From a checkpoint of a small self-supervised image encoder: widths [96, 192, 384], 95.8 epochs.
Rows from block 6, named by matrix and row number. Rows with one number belong to one neuron. Each number is 128 + 24 x the weight over its row's rms, rounded and kept within 0 to 255. All counts start at 0. Numbers have three digits each. After the name is the row's rms in percent of the matrix's.
# gate: MLP gate (model.blocks.6.mlp.gate.weight, 384x192), inputs 0-63
# fc1: MLP up (model.blocks.6.mlp.fc1.weight, 384x192), inputs 0-63
# fc2: MLP down (model.blocks.6.mlp.fc2.weight, 192x384, transposed), outputs 0-63
gate.254 103:103138133122165128128155136126143108149126133087114140166105164138119113152123098109155112117083110143114148146146142137123126110151149149157091139143115181135118098115138163135154124098133121
gate.255 095:141123113148102132195144138133118141089145171102137145144126047103110093084144105134100116129141151105138173165119112137104132098109102179102185137106159117145134108136117113133116157097122119
gate.256 090:136104118160151118145166158151101100106115148108124123110118121121132127101132150137071165135114162104150123153175124100111108159100093076113150112133144072133135118103161173114148164135151179
gate.257 102:138117120110098130113101138098164107088132139118103105178118085092102132110102111096148135128138109126133103146162098137093107138142107169162129155124129132111180153120073125074113145108062111
gate.258 097:121124160119139120107091082148131163130121142113185137155117139155147112124126138109107099113140101107139113159072127140120107180160155125106091189104142089184135090107109123128090090122127194
gate.259 103:123153159146133111160113101127113151134160131121094108130066145158105155129144168088154141114109166125170165148125131135166158143155117152114099169098144121173136099142141084135119099180162119
gate.260 102:137119136137156146135102120121125115116120125146109145113157088084133121136139097158116098119132149145140127179191107108107164118138135061116139177102135133101160112084120102126114107143133143
gate.261 097:116136139116123123139122136112106128127107174094111162130123128109112162088150100129193135119141122145135121158171103153138124143113104090179137143079177145107129087160136127140125139139127126
gate.262 098:094124134074147130147158141096074130104089145082155162075103105130143104163138124160156164133139150156126105099152144122085146141169188122191150132114154111101140135080102147160123154084108112
gate.263 093:149145135175109119093134152148129099138104109167131154110100071114128158177092140147121107131156102092128145121111132117100130099088112144123149149087109143132156144143142113130099134136151094
gate.264 089:162146166150105141165116097175126154124175125135108106129101115106105146098136112151139129148112101090129141147146135107168118164108170100116135135122154081110126148118155136128132121133159130
gate.265 101:126148118136117116122120095166093151095142119147133098118134114136118146154134134082143095136121136115109117116133150150127145076115169114123151128143146174099158106106159131136126160128137135
gate.266 108:146152114108117153157099140155104167110147112116142119100116115144109115115096087113173124100128122130184118118090121149132074168114124123135103086174105087097105153110133162109128119143168169
gate.267 097:124132121105120116120100091172107125102117103139125113114100133152168156149156087100102126139104141126139129104104127132135126143098169145145114149112130087109098126121141080123094148179189155
gate.268 093:139140146129101120114136108097140099140180118144159103140136124123183139099138125108124108135116102170121132135117102097121142110103119107137184100148149110115153131103115154123119131148096129
gate.269 099:131150167127158171162131095114202112129132151133117134142157170119121076091127116089088145116045119083143147170152145104186095140132142120134141152105129166099160143093168140127097151111143110
gate.270 093:142080150122096124115124093095111091149102101105130153151153148104127141142159120129129090132139156170117140150146180134128088103164182158116137105137116139164159108119166108133130126092085101
gate.271 107:144142099114108103124086108139121127156128131135110127137110146115143120143141107098131126073108073089114125078128125084110111141145139146139122126057107128092128129113131128090172125167104117
gate.272 101:101121105099121128117161158153133107135130136108146117133124118125103163131159100125085169132103155127147131135113156127118096102107151126087110120116107156102133155092105130085154073115148152
gate.273 109:093147126118140131101133099127139115149124117101112149124162111131123096125126123098137150106119143169090169118114129107087161100106112154120149132145124139205128152134123121144138143120168112
gate.274 097:130092145126072096153092125134095130155111110130132138138115076139105140170097148164155161107132137156103105149152149145126134117120113119158119096130137127149138132127136126118157160119122157
gate.275 099:162130106126035142120120118101140112118126120118110108128099107164102151113131136174148122157104093120120156147119123104123067142130165117070113119108100091132118136121102155140109133099116126
gate.276 100:127133114108128137115145149103106117108133158128081118112136078095089134138119159109126150132137133094086134136134156113139147158084139106105099136150127125122112174142126145097123161118125142
gate.277 111:116116088054096141140101153152108159107077099143087135155126110166118156149074142090104102111088130111106132130152138158145136103126135072139154138099100167098120117103106104139143139114121056
gate.278 094:160138104115136141115114138138140109151075112121117184066097108136161136111126122103138130142127121179153139137128123140125123138107108126137150135100087145132132144106160149135154177072138177
gate.279 105:113094152106139134118163133113151133106124140109131194118106145080143111132120105138106143127134154088146132108134130117143127095162140149103157112143141177104126166155105141146148122149141134
gate.280 096:157166138143113101105119128178076163151145131122161155143124115136129128119175133134136130123173110132100135130127164153098120177144136126124102123109127116155125130101147139147109124122145117
gate.281 097:146149145133106120115139132112101113104145125142129180110125122134095152153102110129119128130101154153104136119122147136146128164107202114128111121170131118179130127127128140145109106083147136
gate.282 097:132117112145167147129102151120143109132106187145149121104140158139129116098136118141150145173109196167138131090121104151101126169182158176108139131134122079152154138155137131084117131111163144
gate.283 091:169139113129124102094147113124149147066155120174146119096115124124135107137132105120176161139092088081146098143113153120180100119102147117167109117086104136136135191107156140117159133109141083
gate.284 102:124141150132126117109096108131112114098112142091146123165164108134144118114182108082115154130098102190147112124137127108123157147126123117137096141184112135105138170113095159081135124133111140
gate.285 100:124141112146112123121104147128127120149129184106070154079093114134084139158115143148121132110167126126108101103127157135144104162139084103158136073158137157140122135133119155132092117103063111
gate.286 109:104165136077135138170126168118106143091109106113194114113149123098130153119136083150126104103074132147176162129123106141123115124144103125150150106130111131070132112144134129082123102123139130
gate.287 095:162114153120103138086142099174110151134118114106134126156115140173127122128117142122134076119143124092160109139176145116135065124109124111112151137082117156130094136129176152179143135134152130
gate.288 102:106142129120131116115115124163089108105111109114126112133086084078125094153153100063116123139099133120119120108164160130134156082111121141099139058151116159099143145117120139084102152097163132
gate.289 101:111129109138144166104134149100132111094122179141120123134143105112134164112123099135073161138092105100118149114130110157143159120150111174169125134170163112089136113100127138117099119149152155
gate.290 106:096098160149069095144099124089126123138113156117092138135126125136090117114124135136130121162142163145136137117156113145065176105106128121121113126126176128155163140105129208157160171099130117
gate.291 092:137133123180161148132134152124150131105119137130126166176163109123139128136102168137089125154107120134128141146144112150121115136152136107144133193079176149122157137115142120109122149162059117
gate.292 092:153133164096121136115129114100129110106103119123135121108085095163131088136139127098144105144159118156154106161129117130105101135140140153188096128119085150119152095132167165129151143061118144
gate.293 109:149156137087117165155122184128128136116092161169146149130123142130148117126115147150128138104076142103120171117117143141150137144096151167134146100190144105121142133111092105131134080164142108
gate.294 096:136130099117095082122173100123114140097160153056116125144121126142136119116116095119142106157113127118128113122109094171137117149148148139117149162136102114100131172156134163128112123110149125
gate.295 118:164137099053137160154071091073155144086131117132151163133138136129147095160139113133218135128133089106140100192111133133144151113130135106167076167118105183185089161113131130115178145152085119
gate.296 108:161164115123115087101158107131152151112142132083102100133120107131156138128144136112101147113133155128126104148133124148107111117170110106149114164152089185121128117122078142160135154108124137
gate.297 093:143134099134116155124097115076159092115153118194152164175196118152124100151158122131110139127123153155136137115110123144098144104168154165145128117109096095128149129159125137132135136130133113
gate.298 109:114114136186135122096143111105147125132108139158124136092102133167130091159113092175140169138140104135131125131095131139120113134125128130155158128157141139106166153075089136121116118115130168
gate.299 094:120121121118159104140129120166105147166122138143135126107157139167121141084109135132149128153104132112114173141128153123166150129142155136134159146134099094149147129120105111094142078147066056
gate.300 098:129107134180166161150112136155123133122115132126134107159076091105176132140098105112126146158100137115113085136145122125175171127122167171108160118110097105164128139110094089125120167127100112
gate.301 104:106152111111124148097144086135137098127184164135153169128132108137162150087133134141105127126158137115121115089171104096090120139119146109131132101129149156135111131151163127143156110152115133
gate.302 102:148165162103131155184130116111119139122078090126160107114149149105142178105107090152131113126119133122144152099163123115139115113152178136119124146185160121153130114160141131150144094105138167
gate.303 104:156093135108170162130132145132106130098168103143132118207135148145092086116138117144123119116064120101148118104100137142175165126116172094106106159101120124162109175107153115125110136170148132
gate.304 100:143123183116145083125121090148080149132110135163144152168155149165151121109158133137167148142141105140115113127103128123138117125158159129148165110094158087105156094140135127142177145100118099
gate.305 093:136088122132122105178114147128131123125150165121104140130105127091136096130162148130123093140122082137099190129141164134109122093176144122129181163155097143142128094087136110124103171096137068
gate.306 095:129128127151149167159089099103153153132138117117149121125137085146148114135138151124175142123112128179134104150129139149075158136142176112132111160160143136139147160184114097144159126091160178
gate.307 099:181129143131154172114085128070144152121085141108123116127132185142107118173176123093137130131161156154143112133109110098107093121143130114128146147118173141117138116143139099179130111113162129
gate.308 099:172094113124107152114104138108145089114128106132124139160199073102092139130119132122082116156122130145109174122166110144183153162098130132115083140149142142075143147126137141104130161166098141
gate.309 097:094119108143125122107127121150126157114122127131132116160087149156162118123096158120143125147130132150167086128066149123173130159097104135171111172116128113151114117099152102157070130129126164
gate.310 095:156145090112104080160150106105143126054123084099111163110180144110131144196127127117136138120151137144162116127115155143126121145073105117170138096177104125089167156141136157121133113175105131
gate.311 092:147146154154122086137112155090109140152114113118132152133136084098121168128118133119119128160132133188129106182135100131062127115157121155142167121104136142162148124112127080109155132126141134
gate.312 090:119111181135111127119109139162117125109119139149114133121115132135122107106099126162124084149128125128103164125133140133146113150161095083077127115182063122096125107121134112168127154097125120
gate.313 104:147141161098144141108154138142138078124110144145142128161097111088133160185128154114129144145187181088135110146094118158130126115147136168119112097165140117103153114138146120153132120116128108
gate.314 107:113181119150118118175116157135154155120108144160153099078158124171161139163136120168120136100131129145066129135097120138129100148168147119150143084109112113141127131152140129131108146081108161
gate.315 102:116133148171133150107156149147155153149104138160116145112131168097129181078143153168147140112124147150203137134160160144093121148146120134110117169148124105110103147138168164131072122164175093
gate.316 109:145170144128150113145090144140152107100147137068149131153140122129113136145130146108147123097149147101127138191078104170109116148077148131147125136140111093082114169136146141149129114122104105
gate.317 097:087148089150126122120083091106129143133137110099135136164157123173166116112155083159115129132098136167122119116122115098090155159113141185153112142138122141111140098106129123123163141121135138
gate.318 100:130156151135157170091156115169123134125181101110158106113111164148134112080138155093094158118148077122134151091126105133143145166147129124146140106159089128126142175072095128152111135069127110
fc1.254 094:119092139100070090118103112074128145153149158123119129101137119162147111087111117155126150094149139135121156121130132173127149137117096133104076147117129132119093150152140136127122132138136151
fc1.255 095:146117112115125124121124129146082063163097112105185103107103132146099175149108134126143113120137127151116129115150149102108141154126150111181077159157122154104144150129115123139160136177140133
fc1.256 100:102112094114130107141104110127131115213149153150131133117127102124125147128093128140111118088131150138080151132119128108119111125088075153126141123136115152145106145158089111106160130155137086
fc1.257 105:164125100173105093097133119136137098137157119115139128114145177193159178109142118142143106106094166085083141109146087133106124109146089117113134169158141134122126112115115123153125169103146144
fc1.258 104:109156165115099096132112108156111124112105148138163149099098136149119137135143122119138133142139143108123111156102103148141099164161131147130120136109141087096141125150174162078072128145147123
fc1.259 101:122128106131085083105156151119109120146106136105159137067133140153112139144144135162119140134137082107114096158139111082140159128092104105167130092109079129122164171120088174104122113132122134
fc1.260 101:116128119159114213128115178109159141095117136137140123088140105171106116116142134080160109153097148101112119183155099133149115109123122136128108127091107154119126171144151117148096112142158129
fc1.261 092:169127124135137137131134137092152104101075129121104099128145108111110135144099124144132110137165092144093117126117139161130155157119141171107107163136109128113148130081135146170146085115106148
fc1.262 096:133115128178137125114121120112146083200153124155144102114148134123114150105105139144115111123145089103157159107122152140177108139113075158118081165125156149171085104111118086119115106159105167
fc1.263 103:139159135061142142120129146137111108097148154115126066148142138132179111120143110125102119139133151108097090119151113149139116138157144141127133138152082151123131112163119155135132095125149138
fc1.264 106:138118115114169084136173172105117061153136159130153116105140143164168094146118120181106111114124131136126104111135108166117118106068087168132142142120102142127124170142135148113146122158131108
fc1.265 101:135141132145101106103143111104125149167162125158127131124101175137125114136095127149116148116133112111115122135116140092170096129111105115145121136098078122141112119142134120171077145138125082
fc1.266 107:178154132114126141117109124097134180171107174169148143102137127149118163169155114136180108144165157118101128112136102118103109119120107150138156140121089152169124104126098086157153115127116152
fc1.267 100:169147118102153144100095074167162126121129174126076123104100155111125115148131132114152135173136100097123107115143173101127138133151117153108154105140163098163144113114142123134094097157131094
fc1.268 096:122175140123152121111122097156150147105154137157104107113115116132138159109096138137147131155143153128153151125140152127128183115146170122087086132135154117093163121119111090078086137106137082
fc1.269 095:104120081145152121079113114163154103151125118191098107185154119139090153117122170088128121116118116130114123102140139154171103130123138094117118110143090103131121115133121123100128124154138070
fc1.270 089:091076143143102111155119123122136127104142098115160094100111105145142157136153133133131128130138094127109135125115074088121106160107107115120113124107130119122137108113136118162132139097150097
fc1.271 107:110098117079170108126112132145130110134105083117122125124091115122127124164179118136147143127163145081117174093112116088125142097140134068132113098087084141152112130125127132138119157173132107
fc1.272 105:129132134179124095113135117140135147118127136133130113117101118147100173118125086149120118139144129108146119140137110112140115086164129075104094127153165097131111117167148086168104158111128090
fc1.273 112:112111108155088161134131117112119167161099106159136086147158155140125135139116089141096146167145152085104118118147124147153113141109100111135109147086088162143113125121131147140160114146136146
fc1.274 097:174113161103157119100107126101111110111097183108172173156118163100129152150126114118121119164135113154107106122108110100094144148096119144131146100102149127115135105176109155149151110107136119
fc1.275 106:120079156180183152125121162133116087172131155123137167144160120130136116117128102132114107109126157130135157122147141105105126131073104119162135119119138127135129147112150140132109069119139111
fc1.276 107:134086143129155115101159130159118118142130094132128115124092166152172110142112072119082120084100109087129118107116115096166105104141103166158115137126156115128089141137176120130103144126114106
fc1.277 099:101124138152106113113151090125160114145158121121124129110138178073145146114161145100107117168151124135116115128134127074152121101125121145105135151147192105144120122120162171150155140178127142
fc1.278 092:130077100137100076119171112136157090114108117122135147176121137113087164126143112116145108097125108111099112141099153092166140104125113127149129111116107118124097129086126128136130134129131083
fc1.279 105:127105083082135125143129162128107136108123148114153096135081106138092124142141096128102137134149147125139110132100138107131151128138164087147059150054138131112111164164126124106126119123106122
fc1.280 090:104119142176146146125106110093130053103149118061149098104154110156099169132156135127120111102125125158121127153153120108125112132165124101154122088106116118082127118112105156134097142104109148
fc1.281 099:139146122125132125097143145111157137098121084145147140084092159151070105137154145110134125089118137106136108154163134147135124102136171125125130076162161122173175111136111169169127112107152128
fc1.282 100:161152122156117099118118106143118098114121102105172123136126114162095125136170100180115158119115126082089140077105138152124127081147132159109152104127097206148127115120134149168145157142132112
fc1.283 092:120139100099109134183127083144170065077148118126143145105101055128096126100143087125105157154112119136132127145100125107141176107154151107168101070129103153125154145128118101101086140157075121
fc1.284 098:135150118121171095113145139129184121084141124112139112120143101149147134150173134142125136106121109163107130139113075118119132141185140144124122125224125112116145138119108135119140129095108107
fc1.285 097:119088130106110100109159093095118122134086131116122149136129156159145115112114117116161121103150107120142105130113100156104072130128114145117135101128108136144050088144149115183127120110201077
fc1.286 095:144151144206140142123097132105152133116094138158133138166136137147134181149121136116144157143160142130113127156187139157102104117139156122137132147145126136147128143115140114169108131134055106
fc1.287 098:088116132118126130144133162143124162130140153149149111107121095112147148104135140138104136158121131128099160074124104118168129156093123128134152084141089130146136159122145114065124160160125138
fc1.288 099:108144096104138143157142123114122132109128123126157144095129148100162129121133099110136128135119150160139109158138120102087180162150108146173094127156115136098185129125122130102140120130133122
fc1.289 107:122180115122154111095136128150096111114127148137160105142184112180123144119095140117123113113099113156081128132141113160110120141130137164117091178136107117177111098145151147162137151125153138
fc1.290 104:135144118097117094129134128154127141129123140118145123137104124119121095112153099122121138173129141171099113074150161178129148106075117140135130138119125143128136118117159112147130176133112120
fc1.291 087:110086167122112095166107159124081160092174087063124115116139130094134151134150162134128138125102140122135156129149109132079137128153164124104090157073165107127149135124135155130103162109155146
fc1.292 088:154140143135131120119181121170120128118119169122154175115163114088119137136160156082118165084101140102082136159142109127132128070135129148099145134135069102169147132115120087107142089137164120
fc1.293 108:113109156104116115139148103127117089152115096160154150100143127112101088154134142155117111126116106110137106170143146109095118131137101122096116158054119110140132116143110115159149101127110160
fc1.294 109:136146131142145137136119165102136108070152179135126130142102103153113093153137163117164124115124101083168111127099105131108121128164144134131143105144096143122118150137113181119124132129139131
fc1.295 111:147172111133176170127070097104141143064166100150153146098133195140164127097116091138157117148103094132139128185132126135156120127104153101151092130129132098166140134128159125113122132152123168
fc1.296 095:133167124147141139140139123118132143111134159158130099112136151131139098166132128120114176125134123094104128122109144155115114106095130158128062128118157124137119141128194115143115096140160125
fc1.297 094:110106060109139119110155152155117127149107166147104143115132140097134129133160164111110108140132126087104122128129133125121109062150120118134193128124119133120102164136154100118110114136151136
fc1.298 113:147140104133137085135124170120100155117139127132130184121146130093100144124094152165159124168137152115108149146163149116167102155129152138143123152131130085149125117118122179137161066083141116
fc1.299 094:147123139135124134124139100090145155100159082114139098104142118161122116112128092143137118104098121077178108135111115094130113113111103118170133122094100137186103140103127160139158119155199144
fc1.300 102:130161117139143133168106136108122175090128132145134114132128089092166126137101086127143153153140136080109137177119126116125157103146153150075099125119082121134104088145139131160075162133111102
fc1.301 110:133120107148134151094113167129126132194109136149123054175176133137105094144107131149160130142110152116111126121181167125130131098139105135132179134108132141120094105116085170099089156138099154
fc1.302 106:148185131118124163158147102141140131090083132113177145135130099141136134104157141129141151135166137150148153110159109119083152138181158136095114156173114135090143092117093119170148130084141165
fc1.303 092:125109144125151122154114134136149149154152140091151123155126077098114114093141106144103112110118107099128117131165133126114188116144143073118084156136154124094099119132170145109109115156110115
fc1.304 106:106152031113131162092116117134155080107140146149133104144111129166088142142134124123113111084138162152145139150117097135153121094141126114115126141146127104123132154111152109135114135129124138
fc1.305 084:118106176151120121144128135138081115146122139085118098151091153150121148065113096130158142137096106147114084143159114130141111159121089149106103132122168120152122157155168128136147137131158142
fc1.306 105:139143095120141111134152147105101126133140149129128126160139167134107164151090103108105137118142145117124174106130120132155150127081104124143136101126136112098084122097150143110141131140122123
fc1.307 096:116108171137129120120118123150121100135163116095135146132134120146131146116111105135131121168120097138150087141128104098139167158123194098140118101119162134128094136134091143093126133157134124
fc1.308 091:095148146176139153142144151171110119140150128099130115106153150103152146111125112083089138141120126151113177112136077111123170138134153135119097178176132125124129142100117085078105183114125121
fc1.309 107:156102124117155136142105170125154136110127132109122134107145120077075139166150120113146107129121175120111134147095143131131138089136143157099157073172151159147108173115147129137185160125097119
fc1.310 096:168143101103128117096146105120155114140082145138141154144138127115055133116116099139162117146111144118105141119144137125139117158141155136114130170117137145093112079111114139171082131120176086
fc1.311 096:162094118138152200126109142171085142123156147109126089180112100150127076117133112154090132127156106138151112103127098109152176145124157135143108147132142110146118134149140125135114155162098142
fc1.312 086:118113171150153108160114155132135112117127089147103122121111118143162151083124119210137150129131134181131123083140154105120156140122178148074123132129132101136135150126138138125134180112130105
fc1.313 097:157129112101137174142127123130118120095128150108116144194178124133167153154114125111084114133114123141126132129100163136149116119154172195131099139166113164152135151103102134111123141117119095
fc1.314 113:140067130146152144125128116151098080114145114174106124119095138190044138103126121109109188104123102139173123123111096102102147145168128111093121103123118078101179107155109154147130118140175152
fc1.315 110:118099148107131097126137165114107138155115121093080155169137131140132159114157127166130180130140127143146100152089157087129157149094106174151147157118134118152104161130150123163095149105174108
fc1.316 115:126126120127112097105142085150171119164106129163151117139072116115174126152145096098155122102125125152135103144137100200103102140135168140096139086158109053109126142137118119085130126146114114
fc1.317 089:106132128104122132121127172115132100144149142147145125127129162143099099129154107126123119148170132099121106080120155132108063127099079156116176105111147160143132077135121206115148107171108139
fc1.318 094:100161132105101152092150157143120151101122089115113161138135158081160122088118109121119138097123077114142140091134139070151109126119118132148135097137098119124176150084078151124135127077134095
fc2.254 108:109134130127105131128120143113144138135117143103119136132109172113125155153138102114164118129178128110100105127183104147149118129127123125104110165141131145144127125135047097130156162150137150
fc2.255 093:120081116072158129118135120128129145107167162133122136133109147125127131122109143123102103095101116150096118096099098117097142145093139110133124127149141072100137120132051119106132129145141155
fc2.256 104:128106107133108137104082129145128145119186107122118126146104118166076161160120102113166105082196106125140136148142144097135127111140149118136125123141138157141157114141107117136103100131126136
fc2.257 099:104067140163146135130097125141131112143157113101065152133146113147119159126113136166151137078133159096140120130100118052091108137128081093123167110095137120170110123105094133092128094121133157
fc2.258 096:156119113100127130123152114112104124095131108143126143111151172107172113158144122128148164141139119121121136133146139183119088143105152132132130090101129133098148103128205146146119109116141145
fc2.259 089:146094140119123119119127129125140110147142179107095091137107124118115154110131132080142115118105129173119092109143159100097161146129118085117109128111114100094133123140105099115149110105118137
fc2.260 107:134135141115095140129099100125106093109120135131145103119133123111158087127120141133205111088105133132131104144163130129126125076116161120129097085097109173107109103153168103099118087121096126
fc2.261 097:149170136156096123122124098098116118130089135126105095144127109116126130118157151122138129156131162165130121126170101173140112097115158099118144131093110121083146071084147106158129138152155185
fc2.262 105:102106119166139095103146128160165135147191170161105100142141108133157152128148129123123103104141121118136126113101129116137116133157137156165160058147156127116094127138107132077142167113134134
fc2.263 091:147130082086123124148158127125123120098136177122106128089123162123094133130115127161086145139173104119118133139164152115121166153098179141155119112141123124127112074161076171122150096140170132
fc2.264 093:127073134141108080143159121099090140126118127115102122096132170102162112150123138128122142081125134131120117131137106112091160152150143116127113141121128083132159086097092159160126139136159106
fc2.265 120:136140118132127112168127146095120132128124112128137124157148143112072119121121104117091108099103154158134140148101145126142137138130131082143127124133130102193120121129070121160165117132114120
fc2.266 107:105104091107135106093141154139134128087097147139138144162128160161112166131142117124136136066153171108122102107115152103137132102084131097129135133106158087168165101112098149121133101119137134
fc2.267 100:110147141130151149101136177138131098106116157132109151147168135135126148112082165118146118172182143110156118124145094132113143124164132140128118139149153172135129088093171150106138135114113121
fc2.268 097:139124176112155142138091113133086117160073116122116130135193133133167114127152113144194146124129129134095130103141107136087136151079131148102101152153154136124140104108139144111139123103107106
fc2.269 085:156110116123115091125129135132133091167136137150122095128126087087138132115149109138123135153093106107151121120080125087112091137152087144176184137132176099134138117124118136117148125120144100
fc2.270 091:122118081164091139160122167107095127118140084120158098129122113159111121147143111120144118138141147108087150143151083131107151105119152120074104188162149128121145113146134137160099125150152098
fc2.271 101:179093129119102134141115124114138130134100176124128137134118102098108168177132168124116152110156151094097138096105132084135124184079103105116091139120115084167119110124106109147128075155120119
fc2.272 104:148146150112101095087140139147091122107112117143125150157123106118146142121122161126140157151171120117109112144092145109068089164126151121128138098157153152184110073116187133195094123141166113
fc2.273 099:126125109126091112122117150144127142163141160135118129186162145115101131110150138142132097115119160170124125154107155118130102152153148094155120106146095104145142147165085082151124121125146125
fc2.274 097:122112109121138106154133123132117127163119125113092147083145157129130115113112135119171134162130112112076116130136095154158139156083125077121093120103111112129112127118130135155128119153123131
fc2.275 093:159082134135128118145145096164113132146132131097134150108110156113132111130100146131113126108117131136117105094116122074102107166151128074157138121124106130154106111131100080108105149126125127
fc2.276 105:102100077119108135085124115133132118143163141142073133138122146136106133121140111130132100071133130161111082118147125131080083181110130166109140119127143123144117153110065126130141099140127150
fc2.277 090:147122102204155133115084154119131110135117167111090154086124148166131130117136112116106160095122155102106123106143102102103178148181114124141175108123139090140107098125159162104110098095143142
fc2.278 089:140084121167126160141156116126096092126130160129090129128137115119122112133130166118089117119114123147081151150125110094093137157150148119128118084138104096127082127123130107111136151150141134
fc2.279 098:130156139091114131136115140133129150112119128141141093153158151097121155139111161101140109129119155105140138150135147086158153131120132107187132125120085150099130157094149137153156139115129096
fc2.280 105:093176140119128117114129101129082144094120114114129110115155110117125160169103137128108168144105163166124131138105126158111113116095132144113120101154128177148095148117165129102149144114124174
fc2.281 103:134148145160163113081122144111119106123116096105169155124159093131118147151121107121118086147142133111141122114150149134146145107111110139100127134141142150153137141142196110162108150165162136
fc2.282 114:105128132156159134161154119137117153084111095119102101121118139147136109134104145105124112081182160113124148117141103164143140115106104095128178106080107135117107145159127178141135138102129133
fc2.283 098:136175137131115138157104120145121115166089111121148151126163093148111133100134122150100108153152135102123115153139122137160074111147115122127094139144073166114148099130197106162090108148109096
fc2.284 107:121156167122178152161154109135119101137120089111150098102087117117122152112116136108133142152162086134143135135138089140102155074109092085102145155089139152088142111114203135102112135115116146
fc2.285 098:107108126117079136128110102158161151165136096109115132108120158139119127120099134115161132120132110141134118123148162125137097127128133147110136078083119064098155131098121101075127145164111159
fc2.286 100:107117119158131150104143123157126143133104149117122086147123143142139200099094164127125149143118110143164114129108117144100127089161131125071112126136159148129142124147101152148128117156113122
fc2.287 097:137093155093106099166134143194133119111147138132113129142103157146124182131119145176140113143153080123196134089137128112124128123133093151158138120139170082147139115108130147108113111143108120
fc2.288 099:110149155126152133133137130101126137143070142145173129167139138111116113145101170092122119188134176113119146167099144172137135103077110162162128184113119131140181126117120143166137144127126123
fc2.289 095:125108162152125128189133102107120122117092109161142129168134080080137137082161155103127109136140152145137139101112086170169110123128111139130147078099124153098112170096199125138103132124113133
fc2.290 100:148117083093083134125098124177106103164171131113142122092115102130121097099109099106153125118152137161129107092135120156139121130122202120109133128127093138138135115128125094113114126136125172
fc2.291 101:101130117132105138106132133162060119078142103115080120142117104136096145154125105138126181120136139125128110121136107132073131097122117133094094104149144131124109112154154158083193098114111171
fc2.292 090:128116106171146163106148131100101137090130129119120144110136123139145105094153123129151139165112134080079144168171116153113118128126147133136113115112092130138101146106188103132103108116110122
fc2.293 103:096098100142130109135114153139132124089126184125128126136139147131149126159102110143113104077109129126105115157155125112122133103175119112138176122136117120179131130103125110134147103107103150
fc2.294 100:104155132127182099127112122117118129142128121112111140146176104126132083137089127153148155165125115116140108120134152158165126164134106104129098135155108140088158141135166116113142142095115153
fc2.295 121:112165153131143118112135139129114138105111106141120134128140150086136142133161132140145139140127112104160117117139118121091097131128131110105141135100131129115109147122216166137103089143115114
fc2.296 106:094151109141112123109121135135100130086116120125151150148116100163083112131146128094128129159143123142153082161154107094145108119163155138131133169139136156169132144151137104152132080140118134
fc2.297 106:110149121125126121129091139125146120115127161082137153125104122106089134105090138100139147150128168151161123152129138113132095121086132146129140127096115122127137138161089096126149179147122150
fc2.298 093:095139130097179145086135171121125122129105108122168174165149109155166118143063171107166101133135123089153093127147109115116081140141117094144076112143133132119153146111150136156123149156141103
fc2.299 103:126123106140123111166120190169154115117142135136102141128170150137127117108136154139117136076117122111139169136116117120122099157133175088122087128148120123140111148103073121104117112108095163
fc2.300 106:141161189127149144146148115148154100133116121152174122104174120153131136100129139093138135152117143135164124145086132118148061093125092145109129139119110165146163153140202109162103143114145120
fc2.301 098:103135140159096138136103170148113145148153161118134116111092131144116127159134148100125122085102137161132123100137104170116141134116150128120150137106155092096137107127070118077086139152131162
fc2.302 116:128176114135167125116148126128116137112089092114197141138113122123155119089135111138134156176114176094144140118111124119102105110108099132129106154108130163104105131170212131153119098162152139
fc2.303 106:117118138119117105154116122148122151144117085142150129129125109126115089104139118111151131127133141108117151196161117164146131104113150070128138118126148157128135123155145080147130140139098144
fc2.304 101:158142176148149150127126155103090140148134162125096083119121112117131121128133132113119103127128117146137121163101117109153166079125156097150181110138135140141137099132109094141133156125132115
fc2.305 097:101090089134088105177153128117164130109156126119152115144110135138085170103142145130173126085185144076080138098187097168129110127120112133101112128113115144113140121111118138126153164127116119
fc2.306 105:140078120091086104100145110147109103136139150112076106099126127115126123166125129115099081102107106143132088116154162111136124144131138130114141128099153088120106137089038139120139123117163122
fc2.307 108:135138127130146112138126122136118097118118148125165150120168127102119117099177132109144140120086164122107130097076106139126121144125089123106128114145131100161125121114103171184120143136133150
fc2.308 088:100152124177141126106112105123104126079147095124120104141147118112096126159159122166089129115095158186081111135129097117091110098134121144109121137123155131143099143154111163123126112131164119
fc2.309 096:117124145158152114117120129127111130146141126134103154099118118145080149123119111137159106085105147128126098105070135138136143151134115118106149119113104116172093168086099136076149127111163155
fc2.310 088:101089097112108148117091129187127123098125121140149168137113115141134100130138103153124095152125092125117174121102113107137108102122130127113112109128141161130107122131159085108158124161142185
fc2.311 103:101131115145165098127130150149133131114174149124118103131124120175112161108115084144100129073121087124071156105131138109138125125143143168129119113143158137141101165157060127106118113134126157
fc2.312 089:128142150107168110165115125157135102145115177102111174106139125127099154146122116132149138122129132130132150127111111105116133165110112173102101139138128109129128099146116151109084132123109144
fc2.313 105:144109150119126112119167142106110083106101130169138107130163125168110160155154151111150108117109146144158104080061146163116149109115105163140136153103130135161153145150124152158119097116126125
fc2.314 103:119124130108128114119119157125147139144120105134160143148104108153156122128121135189084166127122148115147148107141170101120134135116080122123117151156086101116144161145125169075135141135165152
fc2.315 108:153150109092112141114090107130179160107114122110187140159181141119145152127144066122154127149119137126127107161129144110121111149182113129108098122133158127090148128149103103143141129120123115
fc2.316 088:139115112174152126125150145104087110095146104101112089096106102156114081137129103104099158120133096148123178157110088144129125095098126120130145151111131154092151141159156122105101116122120167
fc2.317 108:123093112155108090136146145142157143174160090109108145130108098141138105109148104124134127109140132142124121150110138146207149149158106151123124148132133095126187113147103077132125141087095134
fc2.318 090:133177137155156103101158147114132139147080103158107146131137114105103110096119129123158145159138104107178138108138142092113132108146137145156103122103131137127169117137186107137176109134083118